From a checkpoint of a small image classifier: 8.3 epochs.
Rows from block 12 of a small image classifier, named by matrix and row number. Rows with one number belong to one neuron. Each number is 128 + 32 x the weight over its row's rms, rounded and kept within 0 to 255. All counts start at 0. Numbers have three digits each.
After each neuron's rows are labels from the 100 images, of 14976, where the neuron reaches its highest value: "top examples" is what is common among them. Only what is clearly more common there than usual is listed. The data: photos of arthropod specimens (BIOSCAN-5M). In brackets: how many of the 100, against the usual share in percent.
# fc1: MLP up (model.blocks.12.mlp.fc1.weight, 1280x320), inputs 0-106
# fc2: MLP down (model.blocks.12.mlp.fc2.weight, 320x1280, transposed), outputs 0-106

fc1.15:131162136178121203135131166067143147118186101172186127144157132143134131120109186146129093088105114123176113149128110126141087149153184186122074088142178156125135085152135116101172113208178156150170124125092122086145027092142103102127130090093150173124112210069133086198118124131073121091108124071113190139139144116153072
fc2.15:107098150164127173092142137094114157131079104085177146114171159131242075103121124099109090127115112154109065126095119092100139161149158127146104108183131126096154143126153085134119139139075190153122127112144146169122156158125045118127195127163123089188125119084051120162131179126102145118177079174117168106079058114129152
top examples: class Collembola (27 vs 1.9)

fc1.251:156093081146121171080156117106140163101163109177126106195130124118128105135126163133101113176179106147150123110116151054147151140147131102142145141179106088104127104158132118135128145088168135079105139091120129134098195146134186178185112103121141112095091136113148169122163159085120101134135168140101129158069082058143125
fc2.251:039138130128138123080124130087201123117100183191127174143118168097108118124136137090182122140083127151073114090208171150079085141137120123183119114120154122101137142137120129076123170169100133153164131157185118089107080141123145153085126096145148177134152112134162154103129152092118121154099135133161120104122119117136164
top examples: family Cecidomyiidae (31 vs 1.3)

fc1.401:158157173197154140159157120140103147127162120108130124110107084185187134147105148147068130072054120137091173079124098143162161074092075122093107122133132089084170119165148108099159204102113105124122119097135133159105131099117068039132068159145169109157150111114156082127152075188153123032206120144103113126133156132088097
fc2.401:104139121104129136128136109141132124104127051112114148137144156106088146141072140105117137160137135106157177152113157157138159089180105095145139191112133094115158115120122150143147166157110199108159115087129114159142086055153112191086074140147196067153125103105123122154168107131092159161143118112143106118149147122119130
top examples: order Psocodea (27 vs 3.7)

fc1.749:094091172133197134079117108086121140132137148139073104095115150157048125122115113132077156158145152104120128097133120097104132185114125181112157133172067108140110089144130163115094166120145141082143158109211113066165151108118162195100108127176190094134086109155107145134114118117149096129164138107107099124135072163106142
fc2.749:102097131127120157107111098155177073086146137133172061157142117138154135124151121112112096095089164183091135137112154103099102188122131159073164128159094095112109107104130167140180161142189138095128160131149148111128167099129096144141107161135218229145123099113131194141129079125111158142124140151134057193116162097114171
top examples: family Sphaeroceridae (32 vs 1.3)

fc1.431:070154113118120059140131137169112098159142096131111069079106147172162130138074140172116154087095134163144134101148136101158123102201072127153114091190217127124131142190110174160132139115160062146104105091121172047169110098126132076177120144180171147115144091154170137185114119153136092103076155131126140116108178173102188
fc2.431:158123172123138108161115113155142066147143087143145124144096117100167175119116142160115130113112094107109119127094151157092115105111130056115078121141140130194121158094050188158152115143113129122095133124138109122145164102180104160161093152139106146141162145119133172180175119161143133134117135086070146139121119156152192
top examples: order Psocodea (32 vs 3.7)

fc1.335:123041148132160101177129126090110119088134192098130096135069102158091138111183122110109136121154171105163140086137145087128131125121135125135159119161087108137104136162133166146168140169139096149095188147120166139159158117096136105141184168172145217152116120141143138125170141106139124189135174164166082184114131125095084
fc2.335:114122073132042090109128118118107168153157164089112136114160138109169127097145148135174099098146152117139160139147098134174116205084125146141099115150111202182151089160102124142127081106128135117151073119104128105141152132149108085099123137194145123148096125149114136172225167180142130173126032139144151135141113091170114
top examples: order Diptera (65 vs 30.6); family Scatopsidae (28 vs 1)

fc1.268:127161164137130122192150110158127126131209134139126100142114144164121139121135101122157181102069130082141123113183074145104103091163173086123080140136108151095163175127160100109132163165150133123123092118074111124116110125111172141148123146176175088183183161129148134176092143193108127134143183196201174138116099163078102
fc2.268:048097123156212152168086139112115081079110187134111177126161169095136151105123122156097138056101159149160175146136167050147152136129143131119149158104096069119157100096196086122123128098139137093135096175154175143134159061145125188118135168152071136106119109179106152150146129162140131151175066131113130083134145113146127
top examples: order Psocodea (27 vs 3.7); class Arachnida (25 vs 4)

fc1.166:088139117145121120105145058106080117164134106140132112146155158116108200161120089161166099146128093214152193110072110131156182211193131122066151093160107143077086161175099159150171081122089135125097078140154140114169147134108095101151106122116140061128160137146122126086157117138105110137169126092108140160140131126157117
fc2.166:108091108125143109116145135113078154125123055169073078117133104194091146206160120176166142155157075099173124115121094108111123150049142145135119120155017086151126123162127160132140095097162137163141146128122162146085137151112171125116123115087153181097076129115147132169097163168141108159144119139170117150131126118102156
top examples: order Lepidoptera (26 vs 7.3)

fc1.24:105151176114120123100171151138104148095150127149130101119099073150064163090095108125122157185137135112095115143109180122107131113170156107161107106085155121119147095079170137125115075088122140174156128186076102194145096129177132130142169101170175146143114078145073143115105115073147090108099143067147124091161117130089140
fc2.24:103120166172092161125115170118079145134109138078143092156127109093139106125115144098073124128143136156168120124171137136165145169091211165195191084178141133130083121135106097121136137182138125167126167121152108135148166141096150136163175068197126175157081078136185123136138080137106124142105116045131141125126072096079089
top examples: class Arachnida (29 vs 4)

fc1.320:055100180154078112158132088087122122160164100123163138111105144119130099107137139080161127118144121168064120083085128115126155107118178132161144125123149173101146122183070162133190104085135130119129201106139161112134148122143115176157147160125113145106125173154118108143104137149119065139152098093114112171107123183140177
fc2.320:110127111129161119119111125119140150143102150091096164133126192094145082127139067168208078124108099109151077143155101179169141143131149107151205135145148105149134106122068046137131168208092182117120174086135085115128073071138093165052091129192150140174107142154112141111098096102162161118112150145124129156173126124154145
top examples: class Collembola (46 vs 1.9); order Entomobryomorpha (41 vs 1.4); family Entomobryidae (35 vs 1.2)

fc1.26:131126128118102179152145179148128131099145118031104108120165142134168128208148118129124128167133115134166079145106137174099127146124189077142087085125118099072163152068155212113102128120147128078148110118118144161146118133139158135182103140117171087148190102192113125134100108082169089118146171097146112149172091111133152
fc2.26:160130185128189133150139167114116077103166113122102179107114089112144102135082159157131104193099114143179099203151170114145091144175176123137133194132159107096143110134099170123143150096176117102152076086140110134122117115079151167149156042040160141049088087136156059153169152129171194145113154156152111124146158094078101
top examples: class Arachnida (31 vs 4)

fc1.314:110112112095154102164062037125178153097123144148125199124160133172116175098105202124093053133121153097175102104112146129126194130148156137165217144170145169137074087175130154095153138195164118153119140159085185203109108127126095099139143154116081133122128122109154120150066146133115149056147103128088087111113156101131107
fc2.314:150124121131124124154119144195144086091124181092139141150119108102121111097129101117110075086137141103092123146121158169139155072126157180108092170104171129144119114091137171163084062155156102107095078139133185179141168055176121089118102167130216090117155146092111137202126176109125178126148132122133143136118122123111105
top examples: class Arachnida (32 vs 4); order Araneae (28 vs 1.7)

fc1.248:144160164121135157125071090155119100106105109126074202169157209082119145147164161159144077130158110097098139144152122119149181167114124085163123081087155184126122085099103115166095061110184147082140151150143158103120144179107125115116155107119108076106124067112117135145153135161162118157123072156125136092153118138082178
fc2.248:081096155139137109082136158133143129129160108093132104112097092104128117203138109153116181159118143125147141162122179183159123104156125129105143154102186090115134184110119179115083145126165136116152121107140152109078140110115157127000133131129180092095068088103091151108142134092091084122128220169156113134132069134147171
top examples: order Hymenoptera (98 vs 20.5)

fc1.602:078159105092133169157121129106118137088182088180087077161156135123106166104109148147083093180135158093128131123106093109195172150110085053136136142148136145142129177119082166119089083070083197090072127082154154150140117121077144066186110128115089103104121162122120115144150112183161087115123145128095147077157163131137196
fc2.602:143149117082144126147122094135136193072080064104113158110169140129112140231111139152205119093109114145134139121146162125128118102147100212120086148149093151166098112178124120153133077120151124142075138171143112113104138124116173133104080172244174164135145124105157103165118096150138155155141082131116142042109073141186133
top examples: family Sciaridae (37 vs 1.3)

fc1.163:115130139069081186176138100203119165120119140098184073163115117142100129149104097164131116116085093105114149143126136125134136128123128162127097175094134147103156102133111128120179085173140133112124045102082123115101075097162118156155160142084094117170158130128114119134114151084043126114091149098096169091135192167125152
fc2.163:146070091115131155118119116132107141144090100126094134112162123124197133057134154132162140113185139193132121090096159140123110089122178113074145087201139116145121121120045125132112115170114099096080101122060123120159158140088096090169085124163149112152091078152086151118113138131142173092128076126120153108143076072224112
top examples: class Collembola (35 vs 1.9)

fc1.259:140111163170163092132140068146141134117103131118084088146141142103079131121148128118137132137124077097130156172098171127092155150156091184128106120169189137115141113170112097147092102150120124125157125148136094129129163114117107096126084154151115143082103148134145141107069142097115121108179178124181098112107087147151106
fc2.259:152122155150142034166158096170118200148141024179086173101106097146132145099137130129154156125095142124169092120149164050114128088146110143129139152082117090108160138119092100133182117093067100184160155153136102148115185150144079105087107096160158086118140139127076090155065175119149118212139150110163133068162030129083146
top examples: class Arachnida (47 vs 4); order Trombidiformes (44 vs 1.4); order: Hemiptera (41 vs 11.3); family Aleyrodidae (39 vs 1.1)

fc1.563:150110085134090137096099141112131197077120105090160093143152119076071133156155099154124129111080090138143146145190140086096133175110095130124140114107131150185149123135206105137139148115164120131145116135121192110078150123105129142140079179159117079148082170121098110060140151098160139102128149104191105141099136096155133
fc2.563:157170175100104131061112108165101163104109111137099190136090131155233179108155168099147115125200107179134098130146129181095108167136078155096126113145113137124076156132180145135142144158158105102077138072152153167145126118140091084200136073124158105122105134167157068121153116137138111077150127186092115228091109087192129
top examples: class Collembola (30 vs 1.9)

fc1.546:179183128135127136080113152152120216158188148147139165097100155069121171141068103124063113090115174185128142171171109078139124171166096129093089197157137138105114122124073154067105121140132118093089170123171149159167111125186139135194125133136111142158135105112099134107137077097094153126086164126111165144096167080164109
fc2.546:166113164175113157115084144132134172123118128074119146116140126124133142129109138084157124102129165136111107120144096079152117139130111122087087151144105114059139121087131096100082113132142163123161191063136068111115076153108102116140100128139093207139093068152094088130156156162159128095105114093125160073152158093129199
top examples: family Psychodidae (26 vs 1.4)

fc1.585:168152108092149129122162133081129064124118123173094132150122176140141136166115146178157167144082124136130101123143151147115122137132112123187096119136104095186160125091155122140127150117138103072128127000161116107145120130179164105066141171083189127127133092150144097105129102157174119130107176139135165103111155119144197
fc2.585:112124103184104107147139219103126085179068184073101163101144142113137141149112149112112151132088115136147140099154143079119125132076088105096122170114191168110133146081131164094115139149133117123140094124094131102106073124137108141139224123103112143125147083159109153152068119189155067198127074117137136071140132096137091
top examples: order Araneae (35 vs 1.7); class Arachnida (35 vs 4)

fc1.534:143105129188149192118125126150148152164108094097137072140096160091165120131138171108171130130126130125080107188106148151128132116142151124116091187097139146147120112131092143187145144162123117107114111137086178115125151121104113094147148169110077165138129160084091207092157130095116098173076155162097127073153115157123148
fc2.534:150122121098098159092135145101120156097100126104159129126089111125102124180117135111146163175177078139148079159110096114122162106152076175128108150110175144133163105111147081116161160142141129154062198148130184154111103153119113162153057126150146118096069136120141081130099142115126176091123112138153168056202058140160114
top examples: order Lepidoptera (42 vs 7.3)

fc1.352:145120072168112132131194143112173111150111193096139185143156114151123164148163113118150093116127118166139191175094123085119154132119145080144142142173145155120134140117171147136174120197098167169096140151181118101143133102110127134064091119103115178147165071140031119119193134196081192165124100075138070130124180122125081
fc2.352:135131104109084111045148153104142105127159156165100152118080089108095107161181111097194110138111130185132103143151156146130092132139057161147149154123083121116120091159181100053163072138106079148129154108104190143110121125162105145092147170132118103113127097113197132129117223077140144063150116095189132110103112175132094
top examples: family Milichiidae (35 vs 1.4)

fc1.668:069164133134124098168117129119109135152181114166097112151107134149149114170088130202085118080092137128089112073155150133125066114093161164130151111094072121122116124062184132059155125143069120092102122131183142104121146124185098144126151137075039176174095126142120247086158162084172165181059147120119144127130154087146149
fc2.668:117132156098130114140109131103129143133150103108173094094160066131089123153141125119068102143084158122133101113080157162139201156179102133159159143111158150101105156107100116080159139074133146097144158104140108121109176149141150140188092138137135167099158124114220110111078138118133170154090174193164078125069144104196104
top examples: order Diptera (72 vs 30.6)

fc1.288:177093144140113171113121082133108125163105124123161110152109173139159117084142182204127071109177122150128137092098148148053122173116085127125150089077079110125123189096212144125108151090113062097108151129074112136120145134117157167118147129099127134159115119164134102164157190141126081152120128105158128149092136142111176
fc2.288:067110082138131114107123115076131132154154116169116114098199124130107109162132123143166110087142126141135165148079110158128128160146113140086114175118117087122156127119174148202151109148160143121094109070127153144106110176171115117157123102120149132133085135137136127138108166156140151161069164121074086131133150126098133
top examples: order Psocodea (29 vs 3.7); family Caeciliusidae (26 vs 0.9)

fc1.353:139123153162159134157114155166183111183104178120128142113133118151127149162094074175043144179180092136139130107153131113156126126138124081139124151179158124143168101103113110183103116176166101129128134148160123130069112129115095135095174096125167199083139118219109127138118165102133124165131095111083111133126119105141142
fc2.353:082171115141106143151150098114083132136146126139215143098069170137085148055149134097091112134123126125108125196040141127104136137092147078156105116139098122144121152089101174121089122125118162105093125196090057068101112120177141078103146093150164092174069113120127138119133126149140112125111131060148170136185104139091114
top examples: class Collembola (50 vs 1.9); order Entomobryomorpha (25 vs 1.4)

fc1.497:084080092124077143157092134113144111058129107091148121146161128108171209125120079120078126155156125047159145116135101170205138121129087116148142134193177138071174130127102165105135093108152129141131149124128100116136114151142141095133064110115130147154133096088142181088121139141154175088093147085112139098144194179145148
fc2.497:107151113076128119129150164133119129104102105102166158103148145155127144148094174121149095067154109121115137145052155192064154111127149186122112138149171142200105101112134142166144126140109139191094091173136133182134156176131116114147174182089076120117125178136140082113091096110198100135129141145140140082110084087115180
top examples: order Diptera (63 vs 30.6)

fc1.345:099171093117151139148113154156171128208131173067114163135145104098133145099164100067091182133098165169112154106149121125132158130113129179154188129119125081138073126196118171121098172083114131134122206157080123141132085118070135141145131093122137096155069119127105125111109110067113103126125170119156177159114118085145104
fc2.345:169055089141206118179150152124111128101094119170110129139205104108167147126130101155161110165090119177146172130095087119109149136141130123172111134114070109070078119092112113104148055139161152123102116153125137121154152119119153109121146104157088123085129155116084127086142066158078152144106103124073170156142094110118098
top examples: order Coleoptera (91 vs 16.8); family Coccinellidae (58 vs 1.2)

fc1.61:068104102134096111141124111146159139135078123108147131110172127118086164171153114121126119123116188082141102121123121151110118127183159101179118191103195145168119080181101150113154191143176116223095113146094096175068115155114109094129134100110141144094089131161134077119136116146129187151158073094154124166162135186137107
fc2.61:088086132168136115118153184072114138108144109125177089092122127177139097146047165113125109082125167135176077120184111072152139119104138162142155131095097082126170125109187096135161127095088125142090099160128119177122187132141129157124138133159139134153099141203102158114127119187137138166142078131129190108119169145118118
top examples: order Hymenoptera (49 vs 20.5)

fc1.197:154134090145142164142101128121106142105150091099167115235184098118164114127117145139126114117157157176207131131160148164141094126118102053083080119137164109130118083150086105185116092135132167143137127138147107073093070148133161161147165128115116143139096151127129146060130128093127137156149148134133139175109150153164126
fc2.197:137118155164173111130150055093123168108135142096122169209116138115162119108100168106186113123100119076092102133174116050108126185078098134173120169158124142094119162130142116080136136119088152150118154143135178105098053098132130102124129145115104105091066119109129212123085055104095145111194163148121122140109099141190124
top examples: order Hymenoptera (91 vs 20.5)

fc1.512:145197117143074125156128115115124171083102113144102112135105178087093085120125096128103126092193128118163139106144152107094098138138159068177032160090178154127157138077178138126142109125127173105123104065106060125108123161114150129171106145097075122124115133105130144125158123127099164126158128146135155157097147145133106
fc2.512:064090145104165052112123101112129102098131111146130110103133146131115144134192113134108187093101130160109172118159073126161144127089154154128135114158036126140124137145137188161128140152128133111101126154146078137104118160127109122141100144186165166151120077127157118185174079122112116126161144153101084133143148137117177
top examples: family Sphaeroceridae (32 vs 1.3)

fc1.498:143111085107187116155133123120142141133141070101106110120109167138097106163118114192122125155096052107161064137104196209090160109123102144136089130185093093109119096069093110107108114114114120103119128196125088130103142114165178149126133125119175089127120193141145096165136125103104134119124099135106129173119108069109125
fc2.498:097127119147076125148115110111119132137129076159113142118108115111147098180087124149139093133142125144141084167147135156127142150143167134130138094118145108139134117155147120103118109094117174119106118149127103159145107088150078075133108113123203051166154139137132133091130155140070124050177176062154148101123110110093163
top examples: order Psocodea (43 vs 3.7); family: Liposcelididae (26 vs 0.3)

fc1.187:115141098064096152184146121141134110137094184103138117205130088155178161167130138126106144125142097081159068115130139098148127115147120142078159113064111148131067126102078077173077164102160134074130108118153075125067135082151183147159104176106073132091085134108129085149182154186142127136135078161129102124150083186169101
fc2.187:117105081121171135117110129091141101069142162081165133128166126087164128121149137159133134058151081120125198148147128166149124158128105170148139152085132101152142094118167118143145093065120155152173118182116174195120121161151122137128063129096112075122166106111158144147106183142088063123091160086072147150082147120118148
top examples: order Hemiptera (34 vs 11.3); class Arachnida (26 vs 4)

fc1.28:138095116085107100130108112120158161096100180095105097124121118122145093104157165105136129094088096146152130138118101210149111102090131144104148144179098154155147140134148117121120037223122131099075125134096079138124111100099151106129114072138134085134194099126082148129137169103114157076091145136116097123123133118140223
fc2.28:119105128136101079160118150113089170051166124135164089149078100109135162106119133138147131115076171160136112112161124094103091098131098153163096119141076161106118182119116080130080118139106120110095194107133113161097105120096143148124122184124165068136088119099122151120111084164124139167094120081142091096146153098132129
top examples: order Coleoptera (84 vs 16.8)

fc1.447:129107130119058133122191075160153143053108095122122190086118101129092146098155101110125144162115080126109160096145106115149142148098129142101153103127091058168144158117094143123087135186104137105157167079184149157145145149078054124163177167125103122129155153135086193168119116081120148132113164133110162112124094121109143
fc2.447:157124112119057166110151097127128147116142112124044147107111184091131167120146179133124113163161148120131172099167124129083109138110164142126134170118099133085105145136138118105169147148130143067140174126139137158110061133139099138146120123147131144101232133138084174088143125114169155103084117148209092103134140121129192
top examples: class Arachnida (35 vs 4); order Hemiptera (33 vs 11.3)

fc1.341:144127128136138070142134100171116141165112135093140086143159157134107114095166052143164131126100125070077132167116106149099148139221117152200106130119147171181129082154137107104113169132211100138114075164035124123102101091131220134141151140099122124120146127175069133168099141114160121125146131136121161099138063159154132
fc2.341:101153041111111198115141117126125109134169108093138196119146108095196177137091157179097163091076076124081163153148115062134086113109171113121119145162134122101084100129109119156116145156134142157087123196135143183142168116110129148132139149176127089128111186192136127166095123092205089119102114132081155147141124149178111
top examples: order Coleoptera (42 vs 16.8)

fc1.528:108129107104074122133137104111096108088143190127160165091137084115190136123031139127115116146078148113086156169173117145069154086113132139115106064128084131118150132134120157136138100180154086165109113113088147099098120147094135074160149156113120134142131088109132093077125108128114164124123190196102127201123115074115145
fc2.528:138146065134148148095124160112130121105094141170154168106116119153096105143082175188131174136138165118070144159099118094122151112168079166140109156060059152125146076136184091153100121154115129141154169098147171090103127098112154118176090134124131140088150125133124119163076082150198104079129104186197088128127132164151157
top examples: order Psocodea (25 vs 3.7)

fc1.622:158102120152069079123096164159106103116131098113147172127124172114058127096196081170198125148164186096137126117095113170134160129082123125107122123100104126100119122151103113155113112027117120119162132121146131167204131067113149148128111177128107124183109104121132154127128131146126185148145159142099105124163142130105139
fc2.622:119148106074074140100130057137173142111109153078086115096125104171084105113162126091164170124142127120158128145167134159099191181145076108071148124140123120145153154126115128124088134161190155131190111123174216160129123135092112183040167105152109153106096143096098053055148137123137166148121096134110097114145094136103141
top examples: order Hymenoptera (76 vs 20.5)

fc1.81:134128138077196128118097200117132067200156186141124108056149118182122115099083105106129089108094119132172135135145062105120096119142126170153125164139100137117107135117103135107115163103147153100159114098165115175110160138188160158168162060104137141160164107093088128154109084121170118149087121121097132148175091145086129
fc2.81:116146167150169059170128136179160139195042109145158151167103143137087130140104131144125168115167204078140153092123110120169185152110110141113106149085103123127196137153088155112107139084143040177126118169175071094130165132122155127136130108167133102159100131139104120107056145120141108181082126144156124118159071094043121
top examples: order: Hemiptera (41 vs 11.3); class Arachnida (37 vs 4); family Aleyrodidae (35 vs 1.1); order Trombidiformes (35 vs 1.4)

fc1.675:118120100136151126108120164089108101107116154142110158075208152126044127159126099122062066080122043171124100149100162100065098080133130108156162108089123093080071107110202086059125141103158149104119138143124127084118136185123137155155131152087084136127136154181111114162158138138140137153145086132028127131186102129117133
fc2.675:121061167108138195123120078103091168168105173082121176179142130153103107151097168119146133154170187122152122129107134110151135120126151151201122100135174118160127171090099111076123186115159163131093153154172168138065105148185134114112150118063104113145178123077115154120198190113118121193151103129147128175128157112154130
top examples: family Limoniidae (34 vs 1.3)

fc1.199:157231200120151212147144147134148117113095145128192135124086143121091132085116124135174095114121088116176170106125186115148117082079165167132102143176186142130108102121146133166118148111150136152101122130167120183112130136107144086122092162168100184153137114112128148089051127148124056100133096138131128122180087174090120
fc2.199:132193201170140099141095125128166145172120121161134138143116138098097114097175151152146183034104194150166114133131144152076144139166152141103097092097185138095091168156130149152185136090155110121176142120147141090121154119105122129157063140132098129078108152105120100171149143127082095155169184169184174138120113136215142
top examples: order Diptera (74 vs 30.6)

fc1.495:124099157161148136170154129117084183145121115139127129118162125102118170139106166164226121144146113094120186157176092073125102109140172190153134114112075116125167149094118123141145133134122111106163153140134096142064145148108057133134122188115166165118074131119139113113152136123192148108146137145084121117058126061139154
fc2.495:124084115135086100084133098118107155076142156114105173113146167130133094076147208183185109135152107056145149163161140119167084057170113099104091163180137127143143111076066108097164144176107144083150149126167105171150123114149130162096136181156124174103118103092151144153072142119130134068155159117153120128108187078137098
top examples: order Hymenoptera (67 vs 20.5)

fc1.289:092125141136135168112169127176161074134103122162169152152098166159135121081122159109123096157125121042174159128071097137140156111140160139150098135192083156166191132175153153141152098052143143172071081134154111131151123102147144147143160130107154130142101115080086177187124136070095165123124078195089128144129102144130066
fc2.289:135168161140129131133139197165102178059105071154193152158116133066085164127082158113115130119141132122153133117111110105133118173192146139096094113110111165151138114177202113100123116127091120084134107175146105112134120162099122127150142106163133120095134114104164088101112137172118105132110141109101098097154136131089152
top examples: order Hemiptera (33 vs 11.3); order Lepidoptera (27 vs 7.3)

fc1.136:118164091121158108109125153158080135117144142170040125123097142136109156145154137113107115182142141086118103163135091127132204059083122124136157115142076110164175162077105144142170169093086152117164127127150143137126116099148074111161142095169171179110125151149190143189133096141200093088125119165158183108171098079083113
fc2.136:115099153107088130164144184114100161098135088104144101095109140140133099120138164097142129093146114100093076156128071174119172169157139164120142140151182056125107180086088128144169137174151072176166124130108126131155088114135158119165152129135140121150112096137147130146110101080159149109130143104121188111136170124105124
top examples: order Diptera (81 vs 30.6)

fc1.228:158140097137105085110105140110122077115080161146129149107142218080108168106085056097126165088131147238157065098141143076116147121108107162119188175070183156132119092126105117074071122161127092099094114147118122115127153160158097104138129132122184138104111158161118115151127082139216099160125111122084157200106141117169114
fc2.228:136143148129155117115105135154159078146138110139072167111097110076095144118191130077039083140151175080139143114177145141166181152111111140136096118153096074142100184143163118094129120129151087135155156164163127172166103108081128073164117154067166144132112173164102119143098206102142178111134036107140131061089139085111126
top examples: order Hemiptera (64 vs 11.3); family Cicadellidae (32 vs 1.1)

fc1.51:116126141160154080082164130133120082102183110141175129087126157123141100127100100117132109090069105163064109097150119053127144057149099143106098152108112173196085104153073100127147109133107134136124169140138099147097073119106174122108127141098183180048117120131138101176150087090125127168149134140135142077082125165164102
fc2.51:170113089117124094158130097155128109124153133176122102147093078178129127118157166163117134140171152152147179080179115151129060183082134144095123122151136148184117119102113136080169076154167124183125099110110134177136147156130178016131122163117149096154120115108150112152209093152119143088041117135131124163152124106138128
top examples: family Scatopsidae (29 vs 1)

fc1.478:166087111132143095169101182136120122114141145102163105138109136095153115134142107179078144122121156101135118129147083137085210154154208147172117170183134096100141100151078156125132149129091154103193163159137106190100072067079138057168153114104101162205213120119133106151131143145102113138137108153120142139108117109123145
fc2.478:178092151087126123118138158154125180129117114077146128122147124126099106095083101154132187120160122115121088166088177156098138129043196116174099155098164122052073099110084113082116140107086107143126092160107120154145119176074147086144106091062122100167139158155152109119124077144187141133135159096143111153159097208109164
top examples: class Arachnida (60 vs 4); order Trombidiformes (45 vs 1.4); family Anystidae (38 vs 0.5)

fc1.125:112127121142078073105198094148088098105058117130139166107082046142136102140115119096072161101127076163175101146207139133125098143165134078144123195159152124089089113161112095135145073157137122139151183127190170122123123101090100092154197099154077107158141163145129141144139115139121099075183098185104096097123098159123106
fc2.125:069163173140149163155113210094142141112086090097156116085146148168167126166192149081104077176140107121129133047122128095139140102156165083109114162142124103167164140148080131123147151138056103136134118153147106107135149144121100161116114116111063179234128118125153121067167107141112178078151111125143066116131164131139150
top examples: order Coleoptera (38 vs 16.8)

fc1.52:130142174123121101155147194143159108129113159144168103156118164078159103159119153132105069151084079175094173227160113138096089124114132149078108158100139074150133093163164097098160198151119117198152161128135045111051089152119100148128105076106150133094102130119055120097156126128099114126143053174150163081105100153134181
fc2.52:087155149135116017094150145068139132154155114173126121118144159099114083128136144090126135168078093188116139135162120096120084112130127174097158111131086128133129157107127113127087097105121113090158163098187150132117160135126141123098086114145158119131173140165113149105092081069125069145110109157140181105169084150043164
top examples: order Coleoptera (61 vs 16.8)